config = dict(
    model='image captioner',
    dataset='photos with spoken descriptions (Open Images, Localized Narratives)',
    color_jitter=0.2,
    encoder_activation='gelu',
    encoder_fused_qkv=True,
    decoder_positions='rope',
    lr=0.0039,
)
Rows from block 6 of the image encoder of a small image captioner, named by matrix and row number. Rows with one number belong to one neuron. Each number is 128 + 24 x the weight over its row's rms, rounded and kept within 0 to 255. All counts start at 0. Numbers have three digits each.
After each neuron's rows are labels from the 100 images, of 14848, where the neuron reaches its highest value: "responds to" is what is common among them; "colour at peak" is the nearest of a few named colours to the mean colour under the peak. Only what is clearly more common there than usual is listed. The data: photos with spoken descriptions (Open Images, Localized Narratives).
# fc1: MLP up (encoder.blocks.6.mlp.fc1.weight, 384x96), inputs 0-95
# fc2: MLP down (encoder.blocks.6.mlp.fc2.weight, 96x384, transposed), outputs 0-95

fc1.188:104127156091138117104134095142101117125112130138123147154148147148127126169091103101162113153165125139126154136145130152179097120110086117182110123177097117133130158133108108126095114081185105079126133143145108082137110146132099109095148137138138118104157146122098114157157100128118097143
fc2.188:095135144112089121113143119127130117133150090132145102155151128126134109162113183127145090108150123121147133150150107129096114064114152073149141149141126132107173132099108177088134154126146119084119087180097125136142145109125110154122151137115128175157126094122143155157138091107115130148
responds to: text has "black"; text has "white"
colour at peak: grey

fc1.182:133096135150122120139095131166113145092130101147103141121131161118109140109121171156112113126148120158115134103139141128121106162131149106132120095065121129114071103166108100090130095108149095142153132126133163166048143135120103129149121137153115151144108151147133141134168165085112157124
fc2.182:124146177118134109082106142130144131107141139110128085094129093119121168122125119145133123151111123136134113122128101136146148105131086140114170154132152114127179110128151117159113117088145150088160123151108113141165096125114164142141110142074108089135130164137194150114109104147097106179
responds to: text has "sky"
colour at peak: white; pink

fc1.81:142146109118145136097112096097125135143114124159134156131136085157129117086082131080134160097085079144128153127115156101126147080114091137124143128048116143142106119103121132127140129148117155137135140154152130160175169132154125089105122120143109103174117123112095108130138152119133114099
fc2.81:121133183150111148161132152121110132115091131145115096095146127113116097115116135188150112171129103169132143109145160136167139080086150131130186120140099128143140099119122115144147136140098117119130123107150122146132105104090107156125114137132132134099162089062159113075142124124149135149
responds to: text has "trees"; text has "sky"; text has "grass"
colour at peak: brown

fc1.366:142178123112138129113115114122088132164123114134133106168115147123095125120129153160111138123098176159119153103087107075111097146140120123159135144163151182145169099167152132124104122122150126149135119203148128131127166127119124161092144157128098131098133147098139131092122130091113138103
fc2.366:119137153130136154086151120133120151126128147132153174095177106118170128127119100135174167108132169117132069141098087168148130099135100160099094106148091128136129122098104147104112099107106135129139165114135109114165141159139092110107146147177130135089107100140135143100139144107137121148
responds to: text has "food"; text has "table"; text has "plate"
colour at peak: pink

fc1.203:150167140094135182119105101133126132155127096095173121160102128148113111132135115121138129122103082115175118150091110135167097099120179108127097125143099075156141138118104103095127126129131094107104167122144146122119153124117118136123146191121168142097158162158099140125112131148131128113
fc2.203:129116135182101122107092082120173137137160128096133176146135128191116150147109159126118119145145162101131122131157129135090136138176154118140131169153094138087120139103126127097120127136134112141173088116123136118119166154120113096115076149154123113118120080143140090116140134134135090107
responds to: text has "black"
colour at peak: grey

fc1.156:139085128124148109111165144134106107119137107106100106093109141124139152119153132161128144102100134113135120124117087143138134109150100129124128134096083143056105089132157128152111144186121094127174135150155111133119169115118146091125161152126138153098107118173144140135143134124093149062
fc2.156:136132112138097075117156083074100149153118149143154143152143144102142154123140136153067110139114132158133111119136125143138132159110167059107116139107155122127136107121135098118113124116122131132140136092169102118131157151199134105130111146156107134114167143146126137093133140161079131106
responds to: text has "trees"; text has "sky"; text has "plants"; text has "road"
colour at peak: pink

fc1.123:118122129135129120152126112153114122175143175135144137128113123121174132116118142137115088119136083145104158086121131118078136146161112127106119134148167153103133135111104063152146097138114134166107143135114145114096081097135179115139123145167115149174105115113119109109104104109109186095
fc2.123:086117108112111108159153093098144122115167107124112134176127102158116163121148161144142100151156085120142094137145144105114099080138130095115134145157119108076134107097140162144111092142117130129146135129149169156139117092151146131165125150167100152162122096151147097152124151089102118141
responds to: text has "wall"
colour at peak: grey

fc1.320:121176133105099151103149154131114070114140101137129152142121108131114089137143142126088158150152120142100097121105143136134115144151095102148131135152135171146107089107116127140147136137101142116124144092138123063125167171083122145121100096136101101151130097182156113114163104153110150149
fc2.320:106108154119126125136131122161154145088114094148145115120105106129131156151142155141142109156173116144086120173130114154169141142119159128157105148142139120165125086115157134089109083110120131175087148121098164148146126121108085153144118087137153098152089169101108154115135120104103100111
responds to: text has "trees"; text has "plants"
colour at peak: brown

fc1.245:161133139124117135141133115146105152129169126134183148128146103153113124125118134120134114111167126106176095175110068132135151143121105140155134191158129125074156108144138154151093142128115129129113102119136137080148102141122122081152099151150125091166143099135143108103129154166119089122
fc2.245:121143088149084138066085146157133134104111132166116106084168112152134089144151134153171102122101159126155160089128113132102109155121137125167160151116096130100150120110132090164120152137117143142125128154147161120107121133138094111104118127122135131112105162158160106152097148100174128127
responds to: text has "black"
colour at peak: black

fc1.222:107141124135120142125146101116109066092128176116114141158156159144196100121128209153180091139135136131112121118132144116124155149125168099143108134107150116101130103146110118111117103152120089139157088127089113116139132150127159119097179145145145118128097122124142155119135126129147112141
fc2.222:129114110130117111087148120153132176134137155123139155129105130146131111152116104097096123096093107108100144116113122095113164125161109154123118108167099130103128096166136107100196126122100091143115169138141120136110168145108159135145131124136185193132160113161122116110136097132149126089
responds to: text has "black"
colour at peak: red

fc1.189:096132132096129137091129159086114120147136077133118124108069130105108129096125168104155113113113150132116144124097117152154106132135142102145125152108152139131165145118081131115171120109106123129130120135121113084112133148088115095089138115115126102180145157134078165106180099118157108096
fc2.189:138134141121144111133122127110146090092097166154126145128153131169092127148136149088086123154143095077131128137052166157145104129137114141138161125121137135101149158100112142188144126177132166104115111142099129163142108136126117102104077093129141119132159119128115147134118162110130105124
responds to: text has "sky"; text has "trees"; text has "grass"; text has "plants"
colour at peak: white

fc1.150:119127151105113125146121128135116125122114172134115074109108155119106114149105127059151122142111107143148124120136123096121152110112188136147102154125129117159142169129119112129159122148112131110155107078145127139119144108126138160168120185103182153146115130156147077082092166152134110129
fc2.150:156094159101148164131120143155166096152141112133145178163134130130157100104134170116121137128094158146135110126129129173096111156123151130103124085166105132118114087110127128121109167170126121104166118144105150111136105152136092089119137101174116173134116124117136110114145103071126160124
responds to: text has "table"; text has "woman"
colour at peak: grey

fc1.313:101122153114118106126071163096108129120163129118142124111092149094112115095079163147076168154106154110126146102158140092140149096128142128102130089101145130122126117172144095141151157114141128070141126148126141183121128165129126131103138132113140092145148134143127130106174098146106108145
fc2.313:119103146168112112126119130101139097116167127117124157078157158151164094145172183089101143136128132108157099120139124117158133131139110116138162114126125127110145147108159104132118062146138140118109119110120128154141102146090093114133139144117149053082138128111153158152110157117160132128
responds to: text has "sky"; text has "trees"; text has "grass"; text has "plants"
colour at peak: grey

fc1.103:077134146106133102163128151118127163135139139114110138096088120109126117106136169127126121122130132131161123101134091158168144113144168145128104098132184109095120110139091116089086168149176109105125128103113186162157166125150152112133144139161132084101134144103113137143154118164115138124
fc2.103:091145157185133117145104150115141094111170119147070109102170113152143136107145143151086093134148114120109061129148140134129149124108077139118107144134148142159120170092149109085129109108115162101159161127149123103149168121146129100161120155131143105117129134128125127144117084133137129136
responds to: text has "sky"; text has "buildings"
colour at peak: white

fc1.298:090142106129126161124154119145090120161132118128094174117099135132115143148140147124154150093164162128125112153086164088177119171126144164110134132130082120104118144142130080183113113152145130144153120134140128113125096122096146149127145111075132111177181152104121117130139121115120102106
fc2.298:143111087108161125123134135124146127164140116134142076099125137109112161102137116101105156171153097093120106151155130125124125132140121112126126132110132092114209110090150172162136175118148184113084123140121093157128128159118105114123120138100125119139116159164153119146125114113157139085
responds to: text has "buildings"; text has "road"
colour at peak: white

fc1.115:108125160134125164106126154154172121161132138111111152116112130142129126132122134110161145146131118121095128114062099141155096154140119160123167088125121073135141157133153114183068125132118125167138111116133154121171167149143165157120127120129162148188134148093108145150127126130107100127
fc2.115:153126102109111175136085089112146106155112148108120092087124130137110151165125152123130120133122138139094111150084086084134126112102153126114121098109145126144153141183139144150167133136160164155142097138165111126137097122138126104154113159115176124155151121142116068133106123153141131083
responds to: text has "black"; text has "white"
colour at peak: white

fc1.323:156156109123108133143147154128136135097169131097140103152153171144116159134123131114122155096086135107126161148101147116129117105080163115119089155141102176150087163158122092133158117131142159138162139123131160102156141131134116120213137154136090119126119125151120092125104109123106155127
fc2.323:148122124146158132113117119121156089125092079139151171151124103163158114121115148101095106120142136125064096118161101124108148143125150121155138120181147109137160104111169135105107123119115143067133149156145116138100139136091114092119120110134139148154097114111161197131146117152134145125
responds to: text has "wall"; text has "holding"; text has "front"
colour at peak: brown

fc1.14:152136167160146107132171120126146142168117153173065140153123161090142098081096151130109124116124136121141146129123141101108160158116093143133116130116109143155186147095139122128168116109101133122147149176164140165144153147135133101119135115112125149138102109143097135131154176116137083114
fc2.14:119117097103094135117163157117188089125135114135130167154110155140143147089144112134171173137125126132133093123113167140102109154178114136101123099118120112153141139129121119132101095095161137106153101100087105137144185171135128133106108145147140126102110093087130121120182142142123117107
responds to: text has "sky"; text has "trees"; text has "buildings"; text has "clouds"
colour at peak: white; cyan

fc1.197:136145098160139109148107144093135158162139116129165104180126091149100144132161145146135149126121144094111173157123109136116106142137148124142153145114111093121095160130116127129131137159161105151134134141182132179154132120145150146117170121139119157179164108132131157129165159096141130193
fc2.197:126125102122151135119112154121136105119139166103165077125094100103116180176133119190118139148164116115142137149169149135111114125158142117121121135105155126115095142120119113070121123129122111055142080136132126099151135150108139120117138129140079102144164102125151155142146144118151101159
responds to: text has "road"
colour at peak: brown

fc1.24:121096148123157152145131129134151122146117131138132160144091145111108130139114121051083130097111130147165108107111120149169128122136098155136127110096124117116103144164122087125105158134096128172112170108120158118123157102138120119128124106112189121156103078148154163119080107134153167123
fc2.24:157140095114131110131120130105192139100146113124132134159112147101139097138136082140179076178146136136105142129110121095129126178183163131125086122115115145137141133130079141127121096105136119099111127137137114130089131110156111125159158162138069141125153179112101128137113123121121135145
responds to: text has "trees"; text has "grass"; text has "plants"
colour at peak: grey

fc1.223:125152126145157115152146114125116144124136116132116117156149116111093127126111186123144154109152139143150118127109125127169133153151154158122088105131094110085121091125107130128124149140136139132133076183136150091099141136142129145118141178117153104195110147186157085154116109117153139078
fc2.223:117095175126155153101134147119140105120120087092100101145158116122162121155127147102111112129159124118124128159142095118116107121107147145109110174153122134141129147162122107127162147107151165134140133085067109122115084122121080113094150148163147146116132137070168172108152102110131135152
responds to: text has "road"
colour at peak: pink

fc1.316:135146112122141127105144139116097142133094124133170152145114135171140124120152109104144147102099167085116155128125087109154146151107130135103120157096102093106120138134140148141140063130157111124120153139165119171138175183160125093145112126138119098138135124137135138138125190087170165127
fc2.316:100118092094141131132120119092083136128135128146118147122106108113119127061128095197120165134124123166137154113122147161152154070155130078133153161147136141108109148139140112133119124073125134127116096127102125131144141142120188107114128123148128112126143170143158139112140093167127101153
responds to: text has "trees"; text has "sky"; text has "grass"; text has "ground"
colour at peak: brown

fc1.108:088149170104125132171141114112146106106137099138091115113124135091098104172105129147107081097145152150129133126122093133096105128121145124133107150114163163147096116136116113079121145141146128101122104153113123128099129178137126143106106117140155135130087187176081090103151128148134139102
fc2.108:147102132092141094129126110166089101103150138117134160085125129112125109128172104127140110152102126101106168166081140152126123098129113140162104146122147159114172129184116090206146108161138153122109130113093108143139149114130158117128095113101115108154103136115151147136157120114156127118
responds to: text has "sky"; text has "trees"; text has "buildings"
colour at peak: white